{
  "model": "image deblurring model",
  "dataset": "capsule endoscopy frames (Kvasir-Capsule)",
  "train_examples": 42238,
  "image_size": 48,
  "crop_scale_min": 0.7,
  "horizontal_flip": true,
  "color_jitter": 0.1,
  "task": "deblurring",
  "loss": "l1",
  "arch": "edsr",
  "norm": "none",
  "activation": "gelu",
  "drop_path": 0.05,
  "depths": [9],
  "kernel_size": 3,
  "stem": "deep",
  "widths": [64],
  "residual_scale": 0.2,
  "init": "xavier_uniform",
  "residual_init": "zero_last",
  "optimizer": "adamw",
  "lr": 0.0019,
  "beta1": 0.9,
  "beta2": 0.999,
  "eps": 1e-08,
  "grad_clip": 0.5,
  "steps": 21900,
  "batch_size": 192,
  "epochs": 99.6,
  "lr_schedule": "cosine",
  "final_lr_fraction": 0,
  "warmup_steps": 2190,
  "weight_decay": 0.2
}
Rows from block 2, named by matrix and row number. Rows with one number belong to one channel. Each number is 500 + 50 x the weight over its row's rms, rounded and kept within 0 to 999. All counts start at 0. Numbers have three digits each. After the name is the row's rms in percent of the matrix's.
# convs0: first 3x3 conv (model.blocks.2.convs.0.weight, 64x64x3x3), inputs 39-51, a 3x3 kernel for each
# convs1: second 3x3 conv (model.blocks.2.convs.1.weight, 64x64x3x3, transposed), outputs 39-51, a 3x3 kernel for each
convs0.2 070:469461521445472541471474493373462478427395466475385464518500563518590612495521520522492553550491580506473499627527491662507536588561535510507455542533447510515493496495584430581562418448464507476502531507471535483481402479469491539457541501453521460442481399489465470519436448441483453491479487504511468455514364355516393456474455401509517443486526477
convs1.2 078:453444533567487562526496582482448582465485578537571592580587484518481388428445501541554531354297540442457575524506441355517446455458460496447432524548455479483415533505501566530460470512504482512525401418634471440549541486560478463490459484486452557486483566530497545572519493517516421600504464598528550535508585494499557481480581593455470718481457624
convs0.3 104:492520478537596473513536459502516559512616633551573564450440436456438395444427455521520510567572511500510544493529453483557513456497535429451541477466482536537453461492453473441413527478474493500499487450463500472430499487549465507568508558529472463506506527510522486400487475512550548576452506491477529495520601564455537535579568544521537575498511515
convs1.3 122:503552563549578552511516551604585574643570511474546597461477471481525445526582499544492492484395286558527494499537555553526565432486527553534519538466524452464550541571563459442614472566565512536546531504537542525529441507539480550595438543559561535429454452532415466559468457423519419303487466428544557518559570544586567497538456645568448429544550539
convs0.4 140:436369406499463444505506496468443474519573498513518511481496491480437490482500495403349422546693593465437460530551454489539442497459411472482492501463451521517504503636537514424498502555506535611554533457494493479491542543445536432459489523498496456440512510513525524497456426440488646580466439480530545540478431522494474485537578568501545502461443480
convs1.4 110:514558502541536518498510481474518498469482494509556510440483466503559542476492535598449561274595304613469659495453525531486519466468444551548576483509508475523515445462432474499514485642541509529500574561558511486491360392455531517514510545513576614525539427515472506456594592533383568345519477562415445412501506504456522502633593462506622473517502611
convs0.5 111:531555574511521554505493520563552523540522485516469458495500492490493493487501499478382419459388424507449476490452463487457499515491507530552523547561537517544521537529530538507531538556540492513538505508545519517527462484483471485480477509465489479492492475477486465468484469474514501501522491512571549522535521502541504481450443450471452474481478495
convs1.5 123:495520475485470455463448444486472456526530472456521515546492547514469541521502540476435560402264496389305452489498524463448483467407439469450486508489514490457510506417495476416502577492534507551544522542479436448481529539524471454467683654506532520495435481577455517523507470468496418452505434464444466511474522521526562499456455456478370462429369473
convs0.6 099:428507498463476519518477501497595487517431429471454460481451544456518549545579496476529535494486536491532506554466401605558424511552447557528457536607504499427485437408449409549528475448508443480563453461553531533553469489572524501456548522470520529501521560480471495473499540546580438478555534499465452472449457475438487473420445423574603380485509458
convs1.6 083:489541611487532563514524563478461487534529629480532538393564436578456356492444340540521574358391607538447452539589399409585493474443474466528385436596471467523493469534542576565559546592548585474558523392553460513581391518561482475534557555499495515525499575525403500494460508598420413581490395518500520476504489427493554485444545629377648770530425562
convs0.7 101:516412396540494451499472464496471507521529492470450462500454504489495547518632593483445494466505477498484498475553547427561503469498519516537518498553505480482522496519433643539553650532457640603549591346463620516491636517512610453510592559522494442506484506518475496516570502526525529547493526563522555534448472538476446471477444523498578465473559488
convs1.7 100:493510445476515473516536510421442452447534512536603492408547569515464536592484568472475393590734506470508480405408511483502552431476548465543505430493463491531443468503509484484483538540537607488496583428406573573508419452408352424478559536485649514499587420431468467562470538401424599392435464407497473556529476503504508509552653343507744444405507398
convs0.8 084:532453451580574512495449405506464479520560581465452483482489462471518461504535535494527517472539453445382372486541545475452517504450503553478541574479535602586576564571514578494464536478482593559533511449509517504584501395414426432486449508522540447523477479545540542506499538470477621476425458408337404384393494418421425394550502539507420550502455558
convs1.8 082:513525501510494501507493518565524509526491485539494493521559534516565567509544534289248313660824587544516422435451538491464538490531506459467482447446475474474484418486525467509454461452450482481525513546549479527458571568476619582562557567549564494595570455465511407473474511509486639481422461439550571533591553508508515513550496479491499454572433406
convs0.9 092:460452480552480473474456472500366486519528504473521453534601582493513521498458519515540543535533493555533513416503445375514442524584529437419444531534524511502501622539534718480526775660592507474515546482544520475474608499485544533499467485471502442493579464466515459518479502498442528491389451449549493489514503408555561432567523516511430551535534572
convs1.9 091:498518528465487524501518547423512462467526487482496542468451445503527565562608510494352394512575512535496502530511526521532491549608567456546509418528450469489471486493416447427467483458448525452478646537529557575502413488393450573428451452364568501577584472583541517564514459500509544468569578533476469485518494494541504491597522543485477436440563509
convs0.10 123:504483462513514505491493493505492503511535522509544533516526528521532546507531535428454444401469433418411440480551547446500501470488497501509472519530491517535494518498480531471495550545513489476447504492483515516505510498475509490497495500491495499499507523526509519514502535520482576520473511499491491482456458464468454462458473463479504477496504492
convs1.10 107:533518488573506499549502510534516514536514480470497469452513500455474508474492529286299267578669427607712447418417453441450480399458449499499508488495511487502516471428538407376463453406487486528579428450486519493466530473457543512448448477448563528577468459530497468505463543362546651432488619425522515558552493532525494536449498337457523392457544389
convs0.11 093:467489524427487527481492458478570489509461461554475491502474536452521582475513539514518594524552568525530556551456472649409532520446486485454447515436435512502483423418538402541612404477550418499475454517525495481536360463485419447501463476487516529542499492564458542550484507538522559471529508494426416407505444359455435409438515466543505441476488476
convs1.11 082:465462579527479608505447563470471538509494560470506505512504461535561394492481531471473516362397677483480472518601478422505497476517487517478470513503528536520489543488536540549440499544519486497625388494678403447533546566522590507476527556600413565446422555478457502478454433554423361643441361476495529475485552421483509493457483662441443826531461581
convs0.12 107:560492498517438472495471443550569637545532511590630538496584461461416539455442529540522541519496530524520521533461548515528485484473506436364518442574525496533462483583434524472553462452526529552503487542562427481428525563482541537485505438466409517501518595409519427447601615491530502507562494503506573450435429481467392603546448576497562470500546456
convs1.12 137:528534504477489478505517503496502481484518492559508514514466544535439529480601501450592487491631493491321392401513495480567464523388446446607499536549520463477466556482519524417531409628535515529478545477525547485473492434471536534559387611507553546478497480454468499533466564449441586464519367430477455523488456506497591532507690434487641532574277399
convs0.13 095:576588595591573568560566565497485546520489503535522506476506496469519493474506478518547619533525540528535592480468453459453476519451468541512459510514492489535495572571471587597504611593492532492520474451556498522541544458414483458430447456374482392432447423440448463466501540561509549536458514583517506537526494515589517546521473491481435483489477472
convs1.13 088:448501505426515450485530473503464479597505486475538563513489448510496505504431486444504528434555618422492588544545470616499428544546499483569459466499476551534432428399454395463457398412473497492505473450533429505485526499460499549540544402402534557666588568570647592519445446496413470462384483501512430562548510497526460474506540539527586683517559478
convs0.14 101:452533504513394457564546503477485483515474492496524526500528481478439441460455453400211411469477500556533547525451517508575559472502508498548519470486503484500492500514448528458499514501495441483525513503521495483491487551524528488491501520529524506492501497523522545536506399502531555490506490499448416429525507494515560512453423520504536546543546557
convs1.14 095:482447446476498455472472429505492473555526482564499449511475478512450490539495523442540542530525609223279326528578496532525503531562538453424436481477487490487524532695646563561535576510488530554530536534533535625567482536499508497451511492521482334415572561539535545524375392473503471508485497491533524515500460526484523568447410529453540480455523504
convs0.15 092:570511508583549538557567553452490476386527510417535555523517476534451455481486482421431486318522478447469486453533521420517527495484473525480485547502490544550503448505477533385438470532504507520512543519505524484518559573494535496507500513539453458472467490531533582539487502534416611530527484511435457500458481573441454516464515527371475486500456502
convs1.15 091:519472452558466516527474490569549463510488516497505482581508518512473536465498505358579433710818594406504298492517543535492504512528455436455446520477518480455426481485576535451510478445522471541524388579476448503435601442443526398432469442492508519580392452477455370518473559434523585428395487287571541547578482558514518566469561398495538375458468344
convs0.16 082:496463418504524395463535399469494457407475477450487531438521481464482449431479514569538462601547450583539456546465450639523559570433472548505462544466492546546511466488450467495423489489449501509470565593477504470468403479472412439425430442478572500506528439553565550568458504538519558555488508516590533384646628518543506478532497474502455530541492553
convs1.16 090:466477581542510585542510542553494476582489462551465479558536498541515482518561526463476516517464535390369427538478474512512556452535562460401513595519607565521533495512452547502493585506474488495509507592623556499558556535512556466499620665569437502418525555441504454406441453612492466574433406503527572447470560469448533485467406606590416543537388506
convs0.17 084:430426496445492442476500466551470433482492471520449484504474476513515417483478502500491468491489439533477486526536475455354509500459496521482533527316520512570488498521533612611534501568588587528468583420455594508528582444518486462543441463500559448544459487580506580493511478488485494474474429460442431420478493399538503468564531471517358559519530487
convs1.17 099:502514495457515493542497504494483535488438447603584552509469505484461533531461532460450420588717435519539442475438570543441576543552545481593589501371607364472507500499473452432460488475516555478475499444407520481490486484543531383521420362581517554494610443393565404555514470448511643469487518434512537542518538529564534538617615498553554466468535384
convs0.18 067:492434565474497560515487558415401400447445473499550492535526527520543494443408426439472427510507517519566524533559488507513476418488406579602577518519494496553546472408475477504527510292474516514480496553541578590543541515498490543482549461402540563548491516507517483468473558463481496454521620532433426406492494491547474545492564463467531476493633557
convs1.18 092:580553495494471508576570504523537529530449514549511511485546548540559485487597517582544565425352521487356481447448493514519439336293483493561512463478469535569511472522487491536456546719498391417425498464600550460551507531531517516445550632410512518518430467473577564498514460506512493568486373490501509494548586515486524491486434442439446574585386519
convs0.19 079:474496456481420404517450430526570534447469499484488469500534475541516485519475520457486456451471412385478433542531543427497525448535507539516544514454503582614575481521468527497481516423487464503489480522530489503469494490433499504470534531499478478498459469488524525512498446544535573502461555509435395385389465413368392411535533581459457524499550513
convs1.19 101:514447451524476485530451473608587583501455489597521536555495564469498614493579582586712439462505481759559629480523441448462474500516507463476446433470494501456452501481564460456497456502444496511498504507433431448394589600474523479332603548472477467586454469493399407444499669436451596525538364510484440459487440477470458472502493355457393334563414476
convs0.20 124:487515526473470537504496522478525434556478422501497447472417441490466534493511451549499488606508546584531511519459503619562516510512488483564491411625518381390443540485514414552564445501510517486479462519376448551495406502490502548463499464470464579498507593501458440495497508486553428473571512509540500525528413516521459523447504456515693446442506430
convs1.20 111:468500518548505518532534504467482473488531557430468465523521506515471432461462506561595618434243562547583565494465393441485391506416408584468489531564438527512542546502485596607504518492524466481500409437558494472484473482474429541419459504446389485471441593515541558417558509557537263538584574551509504475525496495528517526427480505524567660530572509
convs0.21 105:569690602516512510485524533436594505476486482489447503485514538490519511467530537611654533652564560583543495508366395554434489551512522556582515482498532478483520537463491435531441489654608544499477580607478532573522406539549443500443420483504565599528547534528516529539405516488591515531507431434531465512533441482487538535473472423548510488567527491
convs1.21 088:457438503481480507431427479475527545511517464483453437601501462536501468565528522523417506436191408541580430646645496541504519628607530474487472528504496491462415507537474499510509484428507490425505496457467581532489418537633487530589508492642435457437476525490435429440565497606547377543513579525460477430470504498484504518516463639566443512555614498
convs0.22 073:454575611456489574535543574425530529436491467416489462514486514514510530560557510461572594473463563512507579467486489514517520497474492509578543494628544479497511542464531513494552593587523411382498405436434448536497453474527509538461516569541535546515534525483542499526420477430443429417456405437478532627529497606568597605402456414427610415397483430
convs1.22 083:507500531511516568469485546402488543517559602439450499469572449526500434466495384406426559335482672433556589484563464420545439508526485516529463500574446615553433439410482511496491476528423489530504489474578419558588399496567439518568484517546437456471495488496470465486494513618482533543488583610439441461470493487527531487464491590438638728523564667
convs0.23 107:494464469540470456474442519541470428576577414508534432482512484527448473477436502467512470512502491468507478478457440423570479471527442439424498336482510473441408519520466588478485515405509539526591486605616473497508495448443509569461494387418481557535549630445545451452518602508534490571492573590501543449554489457495452417498498546383564621484519520
convs1.23 100:532575447464521454522587481483538498430544461439474521464490639501464766510545619544543464539554406509429545467405564538540482537444486475450572556532424556480490513550444470502526442549471467488378484495400542441412483486494445634530564576524495396509478496467543575506567568445556523422566516507502508504499470558474488515498454279596618202506443433
convs0.24 075:554625592491508519470473507458473466444388461456447577499529544528525531520535470495518513490496565497497553469430489464491473564621555534548505513596521514491478504508496479448460565690554417422478509561522536641617443530506493514437462489484500596527526539492512497529518540478473471482509437503491508517452385526525538475435449449463521471551519591
convs1.24 079:513533529518532538453503549528508514487546573453503535555570536543615556488510470425365399459274376552694610585569514524512467621629509529470493497532462484488472466477476479493512486376471461506519447520525503519575521479563535615621429385516432498572414566538509562545495468509557428501527636605545544520556565571518522508315367397451429481552670645
convs0.25 108:549486448553531447504487457472530521408532546457487518532531522453528489491491514565579565505563493531510548446501417443433507507539491444427448607471504521578471536492503596526519713625491459470473504417586542454487607522560539523543525564462516453578521475508525539476526557506509668432395435458501466457474518433484534479464499499551365555506515537
convs1.25 089:489494517450505507481443513456469506514477450518527542518429441489563482547533456505338339416632592438515513497562621541494545494610604480564526525478593569523540525472477471492515524541491533507524600572579449593610415490423456533437463421459510545539580481505474441522507437494412542495432477499484429484474517463506536535517598634518496601453589549
convs0.26 103:483452501567514477569518472392397506457559570487514474450455418453412408422382479544489548542586537532528530469549465438557492468485444465491574541440521524544490561613511645448469517385442566653604542527600543468517550477414514467505451459473465455520498462505530557481550470511500577574510523583547566523561570529535478496517552604481476596511511527
convs1.26 105:518547496492530497549563555504505467490490459525554557443502460508534494473496464522433408378517303382305494452426533502484512470499484456502465489449434549568526392462449482454504472569463547490506526561544377423514430464466568601585469570474519490520503425559517575613617582524436557415475440518488480513552524514491493472559505422449454279493422561
convs0.27 105:419380470502432520508466492437427492501551499502547464520524555482484553514556553381388487440511473444421497526543474523566469481474478537561549546536526514500504449508536400382605482546554465528506427405437410428444537520522501467499493530505475437408456467440482486469502523420536626387498532404374414445419449415433472405488522468493512423464448451
convs1.27 099:525540524535507527529505554494517512528512552511510553513491409505471461523478448369399449583848820339328380436487489441554492399486495488464430501485415511487485527442503525419464533496446523483573492507610518547545495543502498528517477523519545468534566459562517541626381508575388606636350452489542570565528512494541559514495552610475653729444494517
convs0.28 076:536524508540493455535573515557442427455485454458496475532601533567531466543482515535484480460465414476464469478440454407429506445441442473441477525426504541529463466492459583481466525554571474505490500602577455468502548567519521530532501489524573597551584574532579567470540521577498564527466465475516427409517519480457492476569549566543371623569443520
convs1.28 079:516529504477561522496533468569546495512555477486517481455376510386467587534599520461506480610632539522530470601571666671516554649548488522507493522432517526447490495509524405464519498491579479445478640591390555504416457457400474429341513531522481518527478513472504448443498489500546530526523454433541541528510538555534520539451417462551461431511537439
convs0.29 117:448432420436426421481452375559472496537524531540603553451458462495485490450469537481423449490534514504584545543526490517588522444432430455501502496474506527554542449527478565557536487371489491545499549517512580493502502492430500424451486468505490454462478453520588633598578472503472491525499632599536482494508496489523452477509525522500531541536558530
convs1.29 102:494511496507523509542561527482493470505519506500535529461537546501502528562551540451571478565558439355112420452425473514518496420402467474465465479507530513600563498500462456492503566762558526506450558471448489462539506536515495507521745772598561473493524461517565620574440537409571574474535312546479519507514538555486550510501538465541541469474313491
convs0.30 096:504608643539498481528523478513665596529507453504503458466453500470502484430523507532532459532584524454487456529468376507596552500503436472503468476462464506534468445428471558462435556398468475414500506387538510418493460436585571462483540492498471495553419520549527593509544524501531598537444515518515491405490494450430401445466451473498601568529584499
convs1.30 085:444432450470515457433474478546474534523503494466561476457543428542558464630483491581512478460410383436370543585481427459408448495433505501512516587594543517555527523556508518557511545623506536560516520510547500498654475530442457514462603571489499441570615546482448438542486460492462477451495414559543468482529528532475567511425541577552555431517417537
convs0.31 077:489479591497478565473482568486516506435518547516476508515506506537533435473459475532526493536541484509518503517543476570529540567617542512541555591469573543598548615550601495466483531468543515514542517467556595513583489489582442461561541530487479439511446489569494540476376451477455565483418541488549440393421414238351411308455525503512481580518616552
convs1.31 089:496420497527461479573526523581543543598489429550562533512512455464670541522492542590418483485449470629511554530508513502323497486480588513411439473419527399493475518532471493674515466537468501413549511470552578492522450549467489610462483392480505470471520453490495502518500484543434471514502498550501517482454592492457507518576471624562291430550449430
convs0.32 145:458590525439477527473483542477632471541471489488503443483415513429518491472453504519648499595557608497582516487466450545518547478573526516495445460506425504453466597391607429570450543515630507392522523575463478524538436482600446536427499441486529573487502529505533502559446587517590495562469565434535463549505497492477525509444516459504521477501596477
convs1.32 142:504462505503477511495486448503563488547503541466487481539478480504525435527512540483521532509024529540630413522539419455471504591530540482490438485523491508470520486559488467649449476495471556469560418451488532490460569587512454562415539459587436415452492549518464480477455520562606263628515623431519511502486553497493514533420452613580338591557583497
convs0.33 122:412459455415519499390439466455458393531431478518457440539491491480515493478442489571562494687581551617595521624550535739496565630559510427416444419420444439466468501465512317586486379408504532560510477640527469526541392470512376525526491419537471510481465534521469497478484569500653520525585593519524520516586572527519463515489534504525507524486548517
convs1.33 144:487520521535522557576582543511537543584567588475515493624527520535501470495487530444508323377235508450535348495476424503469461479432406533528522537504510534528507590554553563577485502460534442463526348440594468424516555535549503516512416490550417504455398525487489512535469535414509308568434500429546540476527491472529455518358467439500388589512549417
convs0.34 127:480413449543506490519530484505457505513529524487551511519517534512516533526535538416441400490520359420407397492550489484548486486470483485517526519544539520540529504462479475379500514500511464455462457446451480481485511485495490482510499512511444459469484521526503510506515544476536616434467527460524509491536532494524501507458482446465502446478492468
convs1.34 101:523523466534492494520514507538523497494514486512481475448485470472494491471492481251371395420898804361594489455473499482540487442515474468470479457497464410496506457434496499374530485415484523528589516528558556570540508514395538563483437438388614502529635450499588501483368584520323658558340515436570574546603517492583484497531564519487681550473563412
convs0.35 071:471488433458482460517490480450466442419458494517621540499549519515494492443385444423415408448487501448499471483477459510555493396527468507474474482505479518514495462484448471428427508419545475495515495592539533547525444462428448455430385325367489550490506526482518516504585554608499469578551560505375395439358378486457467543497515540462514509463487478
convs1.35 086:554550570535494486549559444583607512534494517479537519494407461545533528459555471551678587535394397484345492455527495499560546483423493453415431500515498602583599500511511487505442410526428478516485473563426434439408606521522588599604606683628464428524375501508502564497505602591586425540567380553545512546532511573459513517451434379497463420532362480
convs0.36 086:401348340469479413438437405506467489578534470479374393484427520522536605566616602479485466449480504489457503550572495524496423538520510492465444574552475561547538495425541565580616507541495512505479474411454527511533486373426523450503567530518465408421504494504509527539443467428426480457506526533501478537507509545486438491481500496524519456529525492
convs1.36 073:535575498566518511585538540487472476505497529567563559402471428499458460463392417436467443490747551419595451457466490432497487418504485492444462448417464430638545538547557474473508462417465563532503480392475513558555515423473591504526579520518564499462585454512511498584387562419485673494504655475480495501526489502522430454550596545469583515481577478
convs0.37 103:439458465466495470501514504464521491455488475444347482461404516468458467520589537524499512467490498503512527554484460497420511484409472567552519572427485528522501450468478574548499531539514598611568560346527605484526566503590562424544584538533543481559487533599530626541527476506527526502502503509417436462452454475458440501490460540546475513542573479
convs1.37 104:480491488471533483483479482512447495516542501542571470488576541496411454550485488506522408592682444431463463498444539518495607560549567491542496453395508519545494458518490484458499507543537547512548558428429548561580523536589514271509539529601573530459587441407454390566481524443469614454432388422532491507523501530498540530507683550480641509456486467
convs0.38 112:446500497442436485465456470536489515529400471483575506471568521476517553508443429509536517554512552532532524463439477527540466456571514493444441478643519483474502536494528474487511509499540492482519520714568430567523390516464442579458438436468486597489570579444522441491525581566554493573572551544519500511539435497538526551478466477509529456507446500
convs1.38 134:465486500513484514476521499466527493490466529446461489528486449560595456505549550515534635402185574591551516584622473504545473565521480516461472475588401466467447497454477483580447460457478504534510519562555521491475566540460511650443478515530395457531404631576485573458529475580553265572619562563506498506489499470493489514375381537443383594550483463
convs0.39 125:531455485557480447508478406499444501535557476534535487507515503537462512486488487540516480480619434478509442381489461342569480423485535473483538511482514502505486542534453771455509640543468527548501569465490549493455527526515568445526432491444494490550540486523519483507532524529390646520444532509531544509440502516416489503504511479490568461533526502
convs1.39 107:473507461447483436492481460439494481426468433480451505377484521461537537472563462564354530477683494586338540512498573517577551516528640477561499481541557512565503507524455463447539504623503583508474707565440586544554348523492440497502562539488585486481639476473488484417500427472392625393504406464492521549471595541434570518656441494540615437547373554
convs0.40 089:533489464525561531487483524466475395506573565435456474509502526512541485525542525395544405428436517479485464436540520495471455509539443573553545555581568530536559520388474556564411572642575542496523537524552545525566527477511502514475504472484546534512534498480503473481467573483448422565508463485414474498473500507513581556480473472478404505482430467
convs1.40 089:519566485525558490494513498482502509503543514447501516470515510551515545485487522503270457626473284715699606551491590534500524571554523471495472499482470471524432424516409398486477415428494528533473525521454568528502507479584479512495470514532503513501472466480522548553642465529529537389575615505493514511574567561561476500589453515564513390649668582
convs0.41 082:476530563436462512461484502530511445485539512491562501540632598545564503531439492449542545478505561446490517510526467524474502496531484519481456510419475552575531508468588488487504482501542381425463428563564422378437470516461443555477465520484516540474535468454522540497461534493504521488534518505514506533517457410493473442539637515492382538497470538
convs1.41 086:454473557469478614501467556543582531517507473489497567493349401442475401518648504517498618359395610531515580595622595492540510525547518559581537515465506478378364515528516482469487502525483430457558558618583433507486514525511606571386534623579463578550473514585513518510474425570456432618511467520494531508492545485504483462507334552420294624478508581
convs0.42 076:421386391435439400496475444556457478529476457398428463465410501453434536590634597541464492458460430527490510480514534451545543435452494472529579475533543485468545475529495598516552583584536596545442541434410475482475540484484555411480506491555466498492464497443449493493599480496531466528535486532502445468554429453607502440531501512474509470459414428
convs1.42 100:510596527518568517511548501448529474494602544394456435438511552567463516501366502372459331605723591421464425475436484519565579454532428475447422489465443565521543480491491499480481528457525573554427531509454461507477466515433431445412484574511511426445565459435480477553487558452489585467448477414530503530505450502468432529472543324605702491561643464
convs0.43 095:548580491525469496561539499536404414461429399472550446502649545533559497504484517583553549607521560553533542469481498464521590422444496512581506463435478518514462481521489571543476559547488441481510593647526512477464487566482499542416426490450557592493560433452525452506538494550533458502542496533488429514527451468568508476573610535484419556471423534
convs1.43 089:463442546460470592421432515471594518497568522484448502630444501503505549517614547434540526390272477425469468575646542586578492552539444522488421564469442603476462532483483471447470525471526462426499535565524474442441461563509409533448492578569471507518464512529520552513487512550553480577503490478472485496480526503474461476448333440506353522452555570
convs0.44 091:573499481590536465531511490418422469359461488402448438542543492525513472521503491438463443485528389459427448502529547441408491521426483470406496513450497563574565531506459494447461520554479416416425393428458434451485503464434444498530500536507426393520445462570551527528480471418507567411407438439461477480491517459417436430505486553443401543500455554
convs1.44 090:540529477539529514571497514547535570474393467589448540383430519352447542411444553476506411600845692481590443461441508496452465495508480507488529481524598432539525507450473437419490481442438515519483560524498486569502454503456571413389545486453549595549540448420514399410532513440446628565388521469526545532562581578551551564610630434493598450514556358
convs0.45 128:512653585490499479459471460535574506517469507462478526477520567478528530491501479578682564542531547466481473485475470466490500516531514517545493549569507527478507494452512439487435533525470477402463510530465492529481467547580516530454496510508552620568558552528534504544441539466507461487465488487572568567514484486523533465486508451513533478497499484
convs1.45 123:431421459451471482433420455478465454534546530490461499523516521486458472498500514540489422473188503453530453574576517491505500561578576463433462484499478490474511497570529514549506480428428490473460507478493533536518604620615515526492567525539450399430517541503474451440504496520548431545521577572472503486434462500468499494397337464426385482457528508
convs0.46 096:465463505499517505517522461436522565467454505673670594492535501491509530444467524444466483493522505504547519542494531632529544610501499500406470526488466543577524460507476437509491434332451508539514483521491454422402451522496464500468482435393446440494469481500527543494509510486503533499466574490474484465536533520543442527540473501498509459528602494
convs1.46 101:490470518479458502505515498527476494518401465554517479546521525547501451524577580550577538526483588351156373456484437464504483413305483480490457496533557470459493549451495523510466580747579504532532505526532567514521594495529583460523620684513488493504462473520561509513470472477515469573466290496491534485467529463507661553572558589526517630488176482
convs0.47 097:493420418482512469444468505486484511557563533578472458526482495525534509508512482449494428527552549592553567469539474511429407563561538491468497517567529440426436577537539524548488520744611486442470470498454508626591497444477500550560467493514483483490537558549486454436479562428458526577468396473524538495551546574597660652452468424497519488543533577
convs1.47 094:427555499434486462486509497497529515463499512493508499453426452485517526443527478407249396476495408661654582524462496532536535572585469469546630463454471501531485498497521574472550515455530526509465530540485576539567531447528520501555415340531416498485482390405569469535543440482522477429673677584499510500537542513514526465529527422432528456708750587
convs0.48 095:520460449463449498477394442476537411504566494523562495524529519494550515484469467488512480508533573487544515437492515530441529453498510479459515483409500392413523477477540434590594504468490469530521448504522470509547453443473381468521381411427411441518383429545346444497470500495520500464516515495489512463523533401539510396452520523497429512424485569
convs1.48 078:480478572467473627515502587527497538513519541498528524575540497572603474517512420566524507506593662605551493411548609449505510455471523535615533520452594555542637523452423543478374448560439471462546430500579449510501411550565501523441382496509551613513550461515565545590494455560432476691494456483489567538493622475491565455558503496515453669547476568
convs0.49 145:483458485518490503493500503485470488489524506460513507505513532516515544520544550372364386409509413398394378457527501447530522484502507522543514532531505512528501510492492536426482534532490489490446488460430477475456519507485524482489499508499506496476495496505499500503490540480479629495452507461457466461468488488481490475485508449477514446477482458
convs1.49 133:559507465563470497564497518530513478522507482532530492457484459449450456468454476364510331597751538291412274421430419458519488400448447485482523490500498472521508514472579479353536500399538484495569462419517463454473576552484476485441501506466492387492519439535541505578457594393501624419372521334562536545541455499531500554389520338439620422340459275
convs0.50 131:518571507502506527492408463522603520521462493519478518454460500484558521482461464563735589491312422501594541475446470535454465512574532475475436503541521491455506499384450464616505504443462462394419478563523475497468457456486500592516508447441460531515535531484464451497526643572530351459542602556480445507506507481427432424493494478498465495491532499
convs1.50 100:493465526498496505464514461501504468508549498480499488513469497457459449489501503584638534377170525410599457518553475484488467561523512468486448482506474533532557537568555487593524468461487546452546528492568597609549551573522437499470489489510437446471481587509571549551470501486548372667446588469497488520477537483487448507449449499541472702575643625
convs0.51 122:504556515449525527480497548511542465496460523561481514473499476493529459468471476525511552457395690511506544486426537508435541503541501493501496482516518479497525477519497532643404505530530487486565544539564529531557482523496524557442477470478512511498515479484486488491517421533478276637522426529435419504420338453462418491508468591488441614500521543
convs1.51 083:472488523484515532457501532499458541492511536481499522558515570533518540511492529522737655681324382566689659542597514562486559586514495507516453505464474538480521501494506522506466517485494470484480466521479498504434533467568494457570474461537470571518482554532515538556556475565641327504533399541495504524524523555509472495548622693674567674602656661
convs0.52 092:477434459477455517494454472448406405494429474509458462530555530550557571508448511530476464614494527523499464571432451700443450592522499504427441473464468447424455553490538334489540412515567490485453512640468495506477467540465468581491506465474541567499576526493509459517486557532598501511557523482592508514583458396585526489489495466544447467521464514
convs1.52 092:500477554552458564608507540532536513598511559534463545556418431529502471450545501475382563382358542558512535569572494517532438543508495506493462534475475535450486542509468596529465434466428415551609415618622446501480510442449648529410523478488370528499334578516504580469484432583460346563534491551486506429491518448475462449469377563462396600568543571
convs0.53 090:529572492471508509425493470585616541563529478505469476516532566528579627540596580458541617438521530413459514544494469510420449530468492541535465526510518553561579441514505438557613528613484466451433498446400502498436454463436505483494513558522505482362491454396521519504493500567510619474474510499490540594514545607529502484491484406481476335489484439
convs1.53 081:432464516518531563505527588513520568477462505514523551487458363506472375444443470470536408488471549522570472511633582489539578554634595489573457518469462588492451588413560508522448449416486468481484486530559467555523593515549534450660492421706575526554559538592549477597432535465556546545459503487507521532566581482507570491525656585444527713559616634
convs0.54 093:489511482500485450453422430518497494561589524465422492487489534520536556545607569502495479494485478566533527478529507431500471540584557512576565453497526482433491514492463560456488637734650524420434463406419557620562549506537503482521441515554510520498504528498514484527512441505501477488489396406471462491489469528569665580514540525485538456511476469
convs1.54 113:528529493520523489498509490481528496478536492471522493443511472517539561504450429405375388501558461563612485510502495523521534609648543509513515486483486599616563459509518505513521450381472552509480556492453521530519403484502390498508286309482515463476518465436497482473504518509483537451539593473492520510511497536486462523414417443487567453653809595
convs0.55 078:434366361550479415526535483451345451500405430564518510535539545518522551518560546467404418457497403524463458480545506415526515476433488518510492548507481539545509458464421507348422474461386496483434523476457520551504575526470574471486495540513489435474513500524556550522527508507457564485464481533428439391463501464382424421543527464523520458560487504
convs1.55 098:550526472568485463550485479509509502467447483504459495472542566452500533508512566428503364708786666387478310414396453468474453415512457461482540464475496482485515476466550416411510498392507571552519541486505541556482514490412441439387494409433489449493494411444503417498508550395546630479359509320572544555590504512576530574499548400492534429389472281
convs0.56 079:463541513425451516487469468443559502440420479473548428466436438430443477441460441516604507510508557486562497445402466470606463427539450452463490437620501494479493585464528501482537535482527480421520490584494433506460410503497501552439565472509451588487522580446569463553545642569602500573551576549511497461523434452529492488465484472463639500485547498
convs1.56 125:476450451474483481432480438512473478539451503466421505460506479434471392482460541599541609473226577582615619509532457447432477522471508530507515479531411493455447483533494483592425507587455480511501495516549518483500529553523444599373531508462512424595505668635487594404609492551561346615527566594539534553485493477512546509480405500570381531525476476
convs0.57 070:451388420476500513501526534605429494516460504563646612494509538405462513491511545483442509449472453493482513461549519452535482419400450464455478489514501516547533463495453529477494497476492590633568499519532492474445569485447456431495447438487456495481525566458518553490597563557534483549536506532432492540466528598440410494530616564497458460528410448
convs1.57 077:548604526492534486518540455450476435459518501445490501431498488541530463547534509454542459614673520403403365431406548580533490480511445535583507460481414457463469453457476432460501521517582527520415498553432420412381468416427483513520487611555506500537460475535479493505520518463513521440445446381552519519552459486555506552514530408522658479446512359